Rows from block 7 of a small multi-label image tagger, named by matrix and row number. Rows with one number belong to one neuron. Each number is 128 + 32 x the weight over its row's rms, rounded and kept within 0 to 255. All counts start at 0. Numbers have three digits each.
After each neuron's rows are labels from the 100 images, of 14848, where the neuron reaches its highest value: "top examples" is what is common among them. Only what is clearly more common there than usual is listed. The data: Sentinel-2 satellite tiles (TerraMesh).
# fc1: MLP up (model.blocks.7.mlp.fc1.weight, 576x192), inputs 0-191
# fc2: MLP down (model.blocks.7.mlp.fc2.weight, 192x576, transposed), outputs 0-191

fc1.545:072168092182144066182125100117183113123093167139139184178157145122170156185116117114122056200097169134121135145174114039131114091065096114118171127113152127112123173136131141160063124114130166144128155135093088089124107141083152117137138151076119172132102055112177122170155109137119078194180120117135156144130154073146094136091110154155131107072078126126154155157153156091144173088136093147153163067115155107155101098099152105165139119198144137161117133075130140142130207140123096152135123117131141128113162131084110141142122152137140177112122175136123161187164108092067143067
fc2.545:158129156066104135127089184123138122152151093081110117092148070099098157139098130091143213148130109197118069105117255180132129134140151166136084126087094117157136122086101131074135128139145086183139039072116119167110109156136124079135124115142089126133183151120151194131112145117117101137093173161129098125143076148105149115137118138042136161167140098133087114139139111137101145128115111108117140169117116132110145094193164157151133137138157165103151089140142152089094070095108171080161114186136155093152164146134156135129070075109153085152146145147135184116170157188156118160
top examples: snow or ice; main land cover: snow or ice

fc1.249:138153140124120113163158158146119126148092132111189150118146165164116177129178099113104122102090151118150117138090134098144182081117120099180156105160081162129161139167106121076164091152160113163168129097125103143093098127155159142196149199166116116158165135046191125123105104123113040099158132111078139093129116094170107148165121110081116116231126077145135139151076120140129068144127084071145091112134171146119161127088125097106105106168089117147126147124177168135055109105077139128142081127129131096084059127078104130107088142186156138129157138090206152132172149158109138184
fc2.249:163119154109149158126085107140138106117120108121142108158162124132195083147156114157144160175161124145150137122139117171043104157132142138086113102100112090135151095126153117123116192083112117117071074121162119109106060140110134063085059070056094174141072123158068093105117083120127137170081103149194118140112083180105141128104112152153086138063151132129158110082158137115095135145117152160132176165062116141144107167170142168121130120143135173156112100163117133094134087121156111181141126189128163156104170204202176100137154088051076125133134118160077132103152150120127136084
top examples: main land cover: water

fc1.184:155144095114128165084173099118168157123183155142054103076158073054136148160143108158125132100098122120169101106073128106106196124143223141146146091122130140136129162097163169083082117097178124117098120133096106185160131114119150139125128144148136141091159097166136122112098141139124099135090136115166108167117151114141162140182150086099078173130133193184092194138214155061130080161138155072127184119134121143116212157117157143134123115118135138109104145131128090087111148084120124117073117153142177154167128100088155046106182056127129111172106138147150162121103118136145103085
fc2.184:101089135135167111178125131099117130132123100158198173164088183180092120128115164074117132117152151131131164153142168115150074118142058096165146181146151120114112119133172106175144097103153162152106163111113156095099124143123075123109090097123101105106166103101137143133114129136128178180172129104134123096110100134107097110062128150178157095118074092108174059117064105162129113086114141189126125155134090065075029130099096165118128167145143148172092152113128120150141110169133158154163152071084098086099146124178078175076090217149118137090129088121107101115183160071113126124
top examples: main land cover: crops

fc1.540:139173131081119136104167112140117192095142112145099153117158127117150148158153119093073156140132176178080085203145125127184098104133171167135132089169131111195131135170139158088172135133123113145120185140172124059141090157079111147128103118163141151098120100132117125172126081176158045126084090128130133125150119104122139098167114165108138111202085153189134119085149123085098142184175131073123115081157115139165157140112158143104112142088098097108115121088147060086167170129066127176084136117148140122111123191179128130149124047145117108197107111149130140094109062077149182151
fc2.540:079094090150145138108099093085057076140115154158160106108066189122085142135100161091149133133111133129144139075129114163093179118160107107114100170165104169061131123099138101171099079111146185170154095097137164144147142128137155165133114127136130084150139174125101154058167155067109163177159172127099140114131158153137136143094114125161146190114175134103143073130065142216177082107084176183107131173119107105100095161063145157109128143117102108140125140148055173123086102140191130151147130107126081155121123108112103097117122148224118144091144067097163158157117129118099100135
top examples: flooded vegetation

fc1.447:132201091197091064125158122104119101123139188116101106122148095123135150125129159157126154112089123150163105068090091129073115131172129101106143109161137156164094136116170127168103126080175077097070163107140125143140174091057113106134092144058122126085088166095112119111097144125065155109106130113194150152114117139131242060163094151152113133164113139173145163146151139117151123103101187104133179120170136115080167109143099082090112097171145109126156077127149123140101131147134110120110144151112101120141149118111149085137159091138075075122145099202179097094171176129123144043
fc2.447:190147139154166147120077164107149119148126098167106168136140148172089150074115070166143136102135149174176151154106184080149099121118157180164115080104108112185123199144151130166125145158112177124158106101116100108114064138170081092141110142156117151084125061153135160118101102162166116144098101125106123133130076096128095196105088119121126132088084059117108155159169094117126152130086108184138104154107127135167086120098169133161124126175140193135139157099123138146115141081081145107104141081100128137125095191148081162050095191078165161105105130127034161142134139145096096068
top examples: flooded vegetation

fc1.355:122133099106143100131137132103136148089179134117119145040132181134166115116188172123112147092126154119123096133088098106115117164142142197135144080115139119100137204153179102110154096081055089173115112084091113143143076130161128189081165085138114053183127198117101147076157122172152097090100122115114171187131145098128102214098174132147118148122137085135078136124107186093133084102122064144138149118116111069106179103163128159133086150118102100076159122177143077151121140104119144135172056150119128085166120083145171102123180075137135106115134157110130161112100123160134151158
fc2.355:089133141086143147145125091132116143147132148135193140156107131100071150136093130058156115156173128101142150149200115128130158121180102087100105174105108108066109101100103163143098096160163153160127145156146157122173188194103171157146128131168175094077176159129161136133172196106144156155196177104214159106117162158122126109135150146147161147154144198160117150095103078223161109126119186112115144100136132129095125138058131081069148142105106113117112091158049131118155125134159107148118163130115130128165131142159144131202182156200105137122129087153187135118111114100125127143
top examples: water; main land cover: water

fc1.43:064124102165085127144060084103198132149161159159092105105099145150091146163150123128131177135125108200125085125050127090071178094159073119171141119138136147156094101203141137137157143127124083066125098117195152165186130106104106113121145139133154128111141202157147127140118106121141149132092123137131119086053131094150236154147126151146129121141088104105120113167187135146121129115154127107160114121131134095096191089122113122112072114142199089109153116151183141128092095063129128157124123188151144136159190093143145124095082111090112120169123140171101089078141173113172138089
fc2.43:173183110116127104084124170110122142148097079093149175171138150199100133079141152161150122087124110100174145156173127088151081134124142107095074115135162092134211199161153158143109137107096164159133174131064102098093033122165086108155107120156144137074078069102126133107113098149102104139146118096157132136200100125118080114122115064160131103077098105153138164093175113091131078157144136194152123156103124150180119173079134161117147102110091176124128158118134156177137158145116125101132139096064127168109102159129107117077118189125127116080090161159087130105105101195100109106
top examples: main land cover: crops

fc1.288:126106104202130134135125134144110134065138145152099116117087134122064147184085074241084168167086114177190133145128102057133152102131055087154166061135147096121125112167127127165181162117184131075133081155111149119049170153154117139165124152155138101112130140072098110132197131171120108168079156118134191141143121123140107132101129154125081153150130126154149085105115108108074150133110104084114097152107159104127143125159140170100106052191149128119142128129147170131155109128121106094130173086073159119072159167158101085116168124100147113150110149130148148116132133183107153067
fc2.288:170118144100132083109096155083106088079086124107106092101117141081194116110188153109170114083117157110081132117132184151107125148180145169106100192128084138175166167027109162129058139109131132158127092154136146143164102143069112064105098112135160180135110107163164112123124131103112149120150084163093127129142057071069192100114103125089151118120150069135086122132129126122163133097113144179079203155131095200110168143177160166140145148132191162134126124110120116101107172138119146127135089101150145190183116145131171145152102092143094196128156127112100107139111102083151112132
top examples: water

fc1.186:135148086124117099170105087172124152159138210085124096132161092139091109163091137161116119100089082133090136133112118185135111128125171165122120097089129148163176100129152161153181143131114113122090172161188152130131139118164097137188098135139087092138082045078078161073136089112087097134125133158175139158126122131164175177174122168183095118179054131161096103151098099102100112126135171221124099137087138120111122149125140084134206162123139081071156114158150098131158131099151117219114142123132125153145081124172123149142105125139101111050108140162108147176096145069128132119
fc2.186:152093163140141122074166142059106101092101107193161112102103166144159158153142117135125148119127131139171142097105108101124164128124084140112166129188144134138133188134162095121061131143180205087138113084108152110112085138123114137065139173100105157117143193130167087168131164135146182074119128140112094104157113137133097102100164091139140143114192079112177141151136182097118173153132192071122121153112118149145195086131175120102074080129097137190122111063109148122072089078087169086101111063111129132129106156090175133104136158144164140146069119090106116071175142191106147136
top examples: water; flooded vegetation; clouds

fc1.393:154159095098085132077134122135117194152127172125126107124113119126161112067160169096149115027162164124078113221078074126132111098139145081113128081148074176160168058169170187116111149136159075126128094144136113151121093080093171136127114156138122174117143128139128116149133110058065099096146120148146130121119144118109126101116188108133058117192163103122121129103103136169126090128104153114131093142113155151153134156113097130137130129097130214163142171122165138119173060105141128123119081144175100172113120118166130093117149114111070054070111085107051121105120080131156143113
fc2.393:091089160095160136117124123106177100079149118147162070144133191064088179163073084124153134191161101127108138121157118190111146114164105121109098122108159135079114154125099097082160074125131176115061132115135120149150157147176122123141191124142213123085177123138143181116103197128159144150121148098163128163110183138145136184104081130143131153152098184124132104107128128156119116143103143119147156068149134105151095122120145104102052141084122100096148113156027132122151113102120126130087192063063109106137144111133133165120135101183134175152168110157119113177115196064096116136
top examples: clouds

fc1.500:090149125166073149109147144136168075129147089132112087102181077151160128151134159165165117111076107152123124077109111124163157145088120150150131151116133154097125151180137114129130084143149194163126108102104134152125047107161123123122095103126126125047151148149032109108177139220167160158167086138144169164148108113122101117083154068152148139082145144166131158100150173136176126117082148066143157123088104110101172112102147125181140103129144068068115156065182094108092090080082098133151112142073106123176087120178155092146094082113182141118145127135119130120080165109089178121
fc2.500:130123137082150122143090096124114181123126137130136134154074249067116107163103106069134097148156166103155150160182108143097108100146151099125095141138176106136126111084143157119108150097132115126157154127112134111201211124104179134185143130134149098159161138134209178132109176067111087115128197110144097090082202144141080172143150150139133120160107108108112103132083092178124113122165143170121103129162128107144095120102101135108148180110105191158140097223082153126192150167180156103103178153094090142145162108100117177129148177170112145121111133124167105134117096149165123142
top examples: snow or ice; main land cover: snow or ice

fc1.299:108089041119079183107129137128142151085081117120144130135131138172106086114114050149128152119080158186124082149156077112129096140065129098117176104129124110130116028190172110138147112117119146133134111144078101132109098206131178105136145103145121116119092161068128132110129123173075107164085121141109148117120101095151131145138178160062100115159094116120086082139126137080148149178057118090161144131090127143132125143102157163099088070121161171118101105177150188090121111136102123056170146139143133169137154169163144115111185120096108134164168083188166107089154123153169113069
fc2.299:189135207149168110150095122091120086153098123051093080131114094118171205194132168184169178110171133084138171154075142155101143121176166166116084112138099105083149184079052104117102153116152134095104146111146157111147138103096062136159132154119167160123118099156119128107129172072156134128124118101096096144096061060089112162120126165169147169118115123159143173073145115145111089065161138129067145170164071127162125109151172145127084137172101108111163185097130127147179124067113123177151107135114143101093119130113137147091087147159155159139094131084136135120160121130148157131
top examples: main land cover: water

fc1.392:153184071140098104136139121111175135069137064149100126188147161154129152169132099135080145082095136132180155082199127084148114121064160133159116167085110114100163158125163120126075114075110114110143119125111155154133149136134153118158159120042078086128141159236147103163035142178082180152080078121089110088180151108163123146151148154092121150162123144091094114110128139097154072112143136139130127101130145090094117141098167156123146160138164167124165131149110114182089104126121168101055139130065114122106096114105163107112185145124067117129091119170126151144176109128079127137
fc2.392:100041155128128112127100114166086145130162157125196131123098136123093064151128152090143124161147128191123100150091153113138170131185153169161155131118120143178084113143075186140162106130197184147163183157127169131117148143133151179092097103217195133106140136109119109145159105105141069098188143096148157131141200099107111089065143137137154146118131175180159154112102109232155103100124090112119097145110140136121127089101048100092064136099108105139095081104114057147169178113169105123102139175147122090137142130114081122156097151162142132128122124111155142141081120129126111155
top examples: main land cover: crops

fc1.496:145191134099116123170133171118103126141058172112134121112163095121128197158152093122130163157058123107116107152177152079134185102091164128131173130162095090144133136107112115116176102169129194165174126074082130145088123133161134078177136155147127152143099110086155110129120106117116105141115141100095163174079159053194122144092169137100104120166127074135120175117099111072096085158135164085155094136140161112103097088056135112105100132131107103186129153097134153111077121159041127152148117115093079088135058186134146166076126156142090155136119150081170143151196098152165117142
fc2.496:085087134170230160152086066138130133110177141108182146127130154111102055125117149107116070182185101168143152133132064151089081152120084121121100144061114124133141085113115134160100153105133106147063148145127133108155116160102133102065150090118185131100167128170146102108127112108122149121161135110226110103113106185077157138137133131162152115107119147144136112150083122176145152130111136176148194132116191148160134141139159132112167162121122125148130123169116098161193110131234102128098143185117168173120170162162147105168142127115075144135159066166129195114112145090135108134
top examples: main land cover: water

fc1.193:077108120136099119173179084163113126100088150122154149151117088140145156146099108125130118139138108096147122147157209108100092112130079127194184152064130149156108069135121078128116099149093119112097116110084135111065112176157185135061130112103088104194158127122191131094122173187153153125076138139138100159062093169183164189123173101103126134149109144081117118109149152104171105130088152125078164173108160111152090142078147123084132174135125164125068083123106084120137144148155121063133125088077086100139128106176145119144125123192121104097160064123152079108075179077127124124
fc2.193:198168087170096084112149180141124170140091083085129061153116115134125103140118198132108183117106156123159161130062122130127083121144155145117093138163115133089109108134119152122145126085094113074123126065156063154122116103106156077171134124185137137075087141143106101159126031130073117125096110135033162152133129092085119141180143115135129119132150090112070129089127182101109147131124101085133085174151163130128150130180128159113130085113185103107184184116121142157099129156118120118165130182170139108114122085104086142108103098097185098196126174079136168126172121187106096150
top examples: clouds; main land cover: water

fc1.234:173134096163141213094148132157181147074156222129072141136195129158162138110125081135106135122107108142123092110114132161114096140161145085172138147125128163087050155118141126120101116159137084122159096159121175140086118149118159075115124121155064066159130158080105099111113045167163110129114091096099079133111135127124151200154068130131080135134124084125118109208103083139151155125150185176119109173139140140178137116115175153153072082138141131120131135141067073139157109112119152128109125062123147123125074093100123191156130152186134041113148150121116160085118125130118115131
fc2.234:065069129106182110168150072087119122167127095124188140123046125091091104138114115105140095116147153129158118183119095145151153134148148109139143115143151096125142097121102116103132103141111165120118150193135159123145170160119094180163100080119177130107157111145161138145179207134109152142171177087157184132147157094101103086049195122126182140158162182140134171059170144155146102103071093100120129105102115098063105110124092107107182188095112130168090102152167107126163169141175107122123099209098107104148162128171152121163190135134076162128133066133138102109120135147164113152
top examples: main land cover: water

fc1.414:109119106118197139156121168097127148074116149133134153097164196118119143098158185154147145103112158174134082149080124058178178150157131091121109125169119129203186130108145165168116112104210121157109122116144139125100058119135146117110135117135212165152113144095102102133144185165142141154126188089091107140119052170090111109150106132054188164090183132151154107135125166159120126087163139099087074119100076085158139153119164096121086089109114112114106115131124112148149107130127112105100180143192191124078202117172170112066160169142145136106106086159138136107093124110139135127
fc2.414:182156132154081122103135153164086208107179107142101157089099133185115138113168101123149163074086095141065152120095179113161054179092115163113146120093086158091138174109164136104127143127112142169127104125145158083158138085139090107120091144152111116110078143156047075111110061113071107121098078131096142155138202169149120123171124090145138083189065134132083118131139131120104127166134097098162172130146142174083173153135120120145144190148162099109213150119161124162107171122155126109098088090103157178118074117106089152107095110138094154175112150116118170092144105153116169137
top examples: crops; main land cover: crops

fc1.99:132138127112131168124089130120115171090093115110067129147127163121166162134165115206114165101068029131135108210078106116145130117209098142130134104152111124143140095128132134108184120101124116129124119164172113138113131050195104163108092133123161125168104048091091092124123153133173117136105134129109155142137107162091102134158141111104113129163215105210124069143119127112117159103107141085101098144112118134091121125113126119146135136130147041087114149099057128147139109088104093105105164065095169182117105097107115088076143171155188111156152141081162142110113038116124127124
fc2.99:160122110145149113113121147110123139081139158131113129113140151139125113109155108064183137133108175089102180083133189129156135176102107127085103107105119071195103177087101157128119147143167134128142135172125211146112114205098129095122100112153092120160119162109147158127137112135072119123112099147091187163164128073095141127101072166099144103122080131054145157086149134094189146162144141178044160137168108126079117196126132171051108145170150200153179165151103086092099200180163164105110108114150143174133127117135148148162154129085080186110109139148138087108136128143162110134
top examples: water; flooded vegetation; main land cover: water

fc1.449:116130060139133182160140099178084132102107100107171135198138117145145118144116121078158099142117124118140107146157187113154109088174129107147202130067140144110109104150168091172128087149054131078119113139105060112109161151139165111119101107149152164187099149160164127140128161178102158147086138107137149170077096126162148178128179139129124122112064153076155137099085136099152087135135170138097177111108174115175129150073108163192170111087147151131091138122151122149107186182162127092133107125144095183076165138195155087147104143159114114149215097167145109153104152063100100155
fc2.449:226132158189102132154149187113134125120114124086097090122119095141117142103156145178100175127120142101117120110068108147123101143104141135169076173183102114153144146121106103094126178080101100103157135103166088176102064102093097105143150167126107130094100092122086126130127123115105099133110060111000125121104088108143131137165101112123117151123133088133091117098182154093131147107108089121125113215170096135128145112204120159088095075104146124105144185132136131134085102090060153183138113118167115091127131128110067126081110140119208112138102187075089128113137154163132144094
top examples: main land cover: water

fc1.226:158129124160166126127096110067135156075133100139149151167076102088098179138108087178170107167123182099167120128179100176176124097183144109118108119104164197104110134110183197122123107079150161158134120106084134129133138132129147137105092122106139113065115151157128124150060124131064165157109086124173105142127101145070164105169108122203141150152110107159115109093134137128153152086164140186166199122126107162161132142082181084126112112124161112110119144130160140109053167132108167095130169127119052194131127099141140149075151071068190071108110143134124096093176083150128131095
fc2.226:091113112091131172143121084160141094100155151141124117161134166127140120111107134102093102080156044141144133186110121101127134142137110146129118180126108094128085139182139094121085126174151158101118131158138161109141199121148112109113119121174164088164178109139141169119166165124219106167178163072123146137065143089124091154144194107082118155107111190112159139138154092135116081128092162082115098130139127066134128128112065113096141143121066139147170096164115076139153145149173086118043057135147185127121181155105139120121103182176056156148136105196120123136072127070171129150
top examples: crops; main land cover: crops

fc1.502:162134118114113131133135169118133130086166148100159122076152164156107135166103129162103186110116145142180152107083177122112150105050156196144114188102124169161109176129159170066148132130182171176153086133181151096121158140141078115097174134153149109177131093150167160103097140124130108126147139148128108085180112133077175119164114157090134104123126113169172115115118129139159101170131111167096126199129111078109079087122197199129073162177050131136078083107147161140123122101171176127122054121131089172147075137172146103120135120146128148139136104135131070141107049122178150085
fc2.502:130110131163114104144112136090158185144159103128109152174167098066084088114153158172147167134127125078104187138117101057076067105142117117136160040178175055126116145123093085142166137112133086069156061097161104118133132114178112120168097106158082130121122182117070103158100101106129082169139141148118141149129155103150116117123146095132112128147127137117090102180109122062122081112128083141156105114143153140103093151122104139125186106135133151144082135148203130157069139145111132115190195126126119051115183071092110113144091155042123089125140168105123150092080155142116096167
top examples: main land cover: crops

fc1.563:143168107128099175169128147101083118108106132172186116142179119115128150133154092101152102155094082170101094151117134082164214113102141096139170168097216140123109131079174169179122166115115138141122150058128129108126153194182148101133156106149165123165141101114115089122133152117185124191137083086119176099115140072124171130113162112083142110102068071149187177103171102043135136156098114133110115139118132117143146134130090211129111102137176145090187160151156109103122117153111180143201153118132038152135109116123141176136129156110124113160195145109157141110140104144142108160
fc2.563:188136150229109080078138071145139116156085144098117158124136096089165122122120117147129144131117152129073178137098140151142067155120143168130141131200104140135127106169118088089111171090098131118134180147095075111175067105143046149087149110103133149096088108139081142084138083113099143132060096159060121160168038126083102123171100114138150143154147149108089143107158167079093120116122121165171169115191158169094129061178144143132112132100108079116139136068123110129110154081125146109125153122147134110103132151078109089083111080041148116111087156149101124163128109118099142112
top examples: main land cover: water

fc1.124:111118107183116099095172133160122108187152146119089104089142195069140090132115168171097116142147141151131125137128114142125153096161076124121159144132126087129121169111141101189141162140177108052170118082120112141091073183134167154110085142088127149115114160125124078138126108145137142148119101165202218123144120096159233099113084163142130132107106149131076144179170155088146139125151183099135213107104171179111104099108154095098143105144154157105219179139068125129079121144130125126147092136108164089097183125126128133157157135146138093177121144112135127069137181102109154076
fc2.124:116147161125102191134081115084118155102074127102161170165087104191112154082146124159136108148168152153175117122148157090112113145151147109096071099122105158136093094177069136118122125168128162158154140180135164157122168106123090110191121082153124189112146071111130211104204127143137120108124118124097164069146093108135084135103132100130126180152125119162125230146104062163124090134095140175067083137157143030138128204142158144116167127152110115141147100129133107128163164082137096115103143138101128155152127140115092114098174162141163162144128094192122106113106085196147088126
top examples: water

fc1.490:093130102138171108167137118194097073085131142124102128083154088161155108181185063218154119101064175103165160117124121166106113189169147161165189133158125123135175136136134151096150133127156156182179157089152098153133143159107131116152087194167165150157127178105095157165111100144140144106125172127092171138144117135166164129110157133084129168177161092084094171148066102092107121177118131072175111112120102111118097067095160104142102110145139168139119084083103132120099125160109085162173104125130132067176121166103170141131158151112081136185146159099155149148195102156109113171
fc2.490:126150152073167157172089102152138205098140124109173077170148138121137087073076144118098046108184151125143069128167113122117172073133100099130088132121089152158081158133094135141099113090080115115049077202149201113071153148135105148170160111078152152133147123116154092103142142108134145093156102097203093155119164126077106139111089143134117117087109143125177069103122120190195146143119111136136167126131132103121162170122136157114166165104120104173169105185102143120168155106181143144083135155103150158093088092176134138106130127184136120128124087134166165091059149115135105109
top examples: main land cover: water

fc1.376:156147124115118092156136133144068083138117121112161076152137112088121165142113192152072090100073173069123115144143069102150123116091186091122126118147146125177110130146166177132156090118155117099095080097151090132108157124175117208145085144124133121203115118141143146138103161161105160166139169102126114091193181139099098090123083153119130159165141135128148053095165160083161146130159098107050128129143126134188093164108178151080171156079164109123132131189165133112071041135119111087122139104142081163088168148125129167066136126093116090136094153136134167180148109094097105158
fc2.376:088123143145134138139138128125173131122144174196169154134087152154108143120124111095219097161170131161180119149117168173133144180180081155149108179126086155051139079130082062116141143111099159172135148187092197098113141146095179072113181116109151134105120128129121178086153129098190105065142130107133187120057120159152134148119186126148151154101127142101106175143107159176116105114108148082194120109125112091088170122128116085108117107161114157138150120094097088099197182103160102166101135149145138133181113082126150131175148149183152121163182107135096128083086099166139147145
top examples: main land cover: crops

fc1.29:085110119181109141109153143114127145097156146114104134106149132138185126142154080126076112116199195141149123164174126076077105094107174076103128179137106152098175133115145088130114173087123138132123078094145107134155127155077082178076177137108125149116154108149162103141114140092112137121142156128101125148203118164065099118058106098118176121122107188173156127135134124108186113142151108131143176153152126149154110099129145164177084091099130167110127213082101166119097051078113106087037133052143129125197152150081122129083150146098094119188141098142155115104134147121155084109
fc2.29:189173159111119174083089068145113103105095121150147118135138157138082107148106143125144131145086074170143083120093159156167160164149102150119146053172192129189117122169163148102090139151156128163130152130132151143023091087111123073166094156123094141153105114097168122119102093138116179117118117141143086070056094112181208132110148122190048153188095107100143100131170179128052184131076142136104083118120134121123175162130130079097114132157136118149139082149156076114098133119133168146161108164139155143122101120122161148128063143102120128117116126139073120155145143185101160119
top examples: flooded vegetation

fc1.362:185170084139120105182131135077163127156160129161119096119193138123152080101124120108131075085142096169112067102065110093120079125169110099118115171084122169119155147146212137158143159048144119178131126146191120105149079101144077134152127138141182139079113123131111106038144175137143140180107133053090093198141135122158135107084173193165155116160097110109124098144149153158157138128100130149126097097125138116135105165145081181101108141122118124104090134182087127099094136101060102133128136098156134122118157152223118154081174104117177119116169090177125120153138136145149096143
fc2.362:191149160158104111105168087153060155082076123127101154112068129126125174124139145150127182123073106121125115147129183164167074142089138183219141139196119171094166135152135151055094137175112105136123094072110108114095075138125145097128142119139066087119095134110166121150128111095123136108106096143155157127105091168156070083168160089089113130146122112096138155095169182160180177167120130152123114167157162150108165109180129138128109106101154149130119185074188126186134153166147114064099139060113111142125106137134105054106056145114123160151139179098094149163146130147106141120
top examples: water; main land cover: water

fc1.363:170200149100113129186173125152117112170084215093129108099165102135131090111114158114114112063090093123118110119142145144110100130127118126062088171090111124163139120144137140135160190060104094127060142096148113124089140099187108128133108154109129145127022082118150162088136126115078162129107110157115145182131150140143126155177146095153149074165099152152096131185109139150116107134127122119092137153137142138114179104146083085134168172180152127127125122124065118193184066100195124160129109126192100186135108122158141165102110153127142055068158135137139107185195109104140141110
fc2.363:131113100161121075064131163062141160104122099163123111126145145145120189147104095149165186145136154152171162108059127095150156148078106140137194060173181125114134211136153120120103134148198191141123134078127120104149066102146122135078103143146090170128166143116087072126098069123133130096111113119096142148129121166144107076111112155127099190120182116099180126150149200058086164133090153136155116100079095116156111138143156187125078097136109089150131129072163125115098125127067136107122148140076119106119114144156124028125063084119115143124095112121134101127130166145107082130
top examples: water; flooded vegetation; clouds

fc1.289:093141115118126122104176123089187114081104069148134108076168165140075134176062101154140133092043153159121159056127140147113079181093105085231163150145101156108143169088178136084061136111154114123130155172087171148049076084121124178179085108115142173101084130164107129091038136160070139153122122059170102133144054138101099123146101149160131114136144158125049098131094124152117116146126180126165152145157119093130133164108143162157126138129145163139110118123075122128142167124146093132123158112159140114084118135098098132150151126093144134122135175115117109124162150125127153105
fc2.289:133142126113111090118122144143105125120095148124108175119112155196197132061120126148119173173163077148189104179091150037125150177139163163095122141111150126203101155157113185131166153126175143127180120108137099074164172137169122123070107142222148090182143090128146163111152172121147127154101131168096108158101160103123133105070135132123151114138075143165169140160112124153107131073124055152102142063099092134147124080148131101097062194098125096167161114076138143148145105120135198077122106153083156144118125148135114164105103160180074138121122103158108165145132082095132135112
top examples: main land cover: crops

fc1.400:108084087112130118162121083094141145106147174220149077087110100083153152120099073152148165088129134129156184196094121131158145131147060168112146128145095124148084171076087159136149154127173181133084143150180134178098146173098111114125078164146104153173103123124102158118154147164073171080138144136089164118110143148116133128118102137169163162134140144121094138163098074108177118173137054054083143122133137105125146169138163109088171121111124103136131086112104098143189178134103097132124145201138076132166112106131144086121127148147133157149116143197134110119156107194160029109
fc2.400:132165135164183094081123155104126161153164129080106160119162116173126115134135089129114159153107098113130136100108115093087137114067122155124130107130137107177141186135130110127121096173109111072167069107114102120095095084193081134117130166116091152126081122120124111107088082133116109126062119162118109159154148090114157110108081143047082086099094089117135144106113197045107136137097117155145125102113133101090109137119169148168108113156176105126147164121211170025154143179133156108142153118122138133084088137136111119062089160053105086153122137084133181133186107100100220122
top examples: clouds

fc1.27:111153138111089150109140106098146180082129117086140175121130082161127155131147155080127110088080135068181116090118147112138202156123163200157134148152154207128147166098116070153129095126151073067147118139166112132171081158117142141175070150152087118074175108134156118116105127167106152146120115077148190130117096110125131132115116094070123122150126194135170126115144110199207106129143156068165139125124081114149231172142112138126145140134141144129108147174136065181114116075157125123118103139147172156117180067073157136124143059112136154176087120133177136117135102139105153133
fc2.27:130138126088141150138129182137086111119150115140130107110105179128128132143088102139075126138171117120091116143084120140089063100142124078142104157060165087084145090161118181114133124120113139184200133144121181104123137095124157089150169110139166127147116110141110125110159204112167118187104134116173107106112134146116106194105165183165129145115103106158086103112128089146042119164119137148124118140147136109052052100062123084141105181165088161155132133103109165097159102172110145147142139124105067077111166134176112119126174158182128130032114087163079142144178164093137055092
top examples: crops; built area; main land cover: crops

fc1.437:135163114086113113122111146156102126083129122124134153104127172113119133139109187106201081051097072150127141125147124123065122177115112141108119118116139108125158149141106184109154130120048103134110136123160108158102102115184103142098193123121123087179117133115133107101149165192148227099135099118138170114115105131111115162099194134111163134146077092094098163171047164079137113141084135079099113214133103140166176171117089122109108142133126153094163163115114136148108063089162138114185060094099102069139081090146117122108142063168139033103136134154152122148157145125127124106
fc2.437:133119124135122047127155103078142150166098154146141129170166122119114118119128104052149190184124188127144143159108122135107151128154123130095097102121152151032094119118118139157175099135138176121115144119155131096159100141071140173159143161149130125130203127114169102102169108080063074111130185100139150188148137116116112085155123120130137140165183174119151111045094136189093132157111135140147127071120140146097127165093114183132120135110084086122187150095065098105133145129145110147122230165082122176149142138172161087170150124168126148169169093099150168136107081113153085184
top examples: clouds

fc1.481:127156080114167096154105182175138094137188121131129181092166043113136124119180223137139178079144171154116103131133133118147161131127142125153136137095116156178156116109151158161153091189112128160145126144150117132151050060181120148118132147145173150067135139103197091080147178105136157151111159113215097188072126130178136167115098142148145171156138122143171116136145144128090114086121123162120061117087168106133119139148116087141066197150156142130161154160158093109124098101139120126170126124132130134059168118139148132115116089133112185099145127197110146182092059122110124119
fc2.481:153170136148109135134173134084177185097104144144113146135118174182141184097157060125170137135053095145114134147080099114113136108038088137170168129131104131112199168150164121083110157112109073132110168089133144141125092135155135096119089132118105135159096154123024118108083060157117112179107096140029103137113116174115105112175117080112121109102118094133089108133084132085113128172130113102180202122131090125112165136130153162151176116134094079131114148102089166144067113140070150132094129095104186151162078148114131122105130191086133111128099126116080130148184139141121156147
top examples: main land cover: crops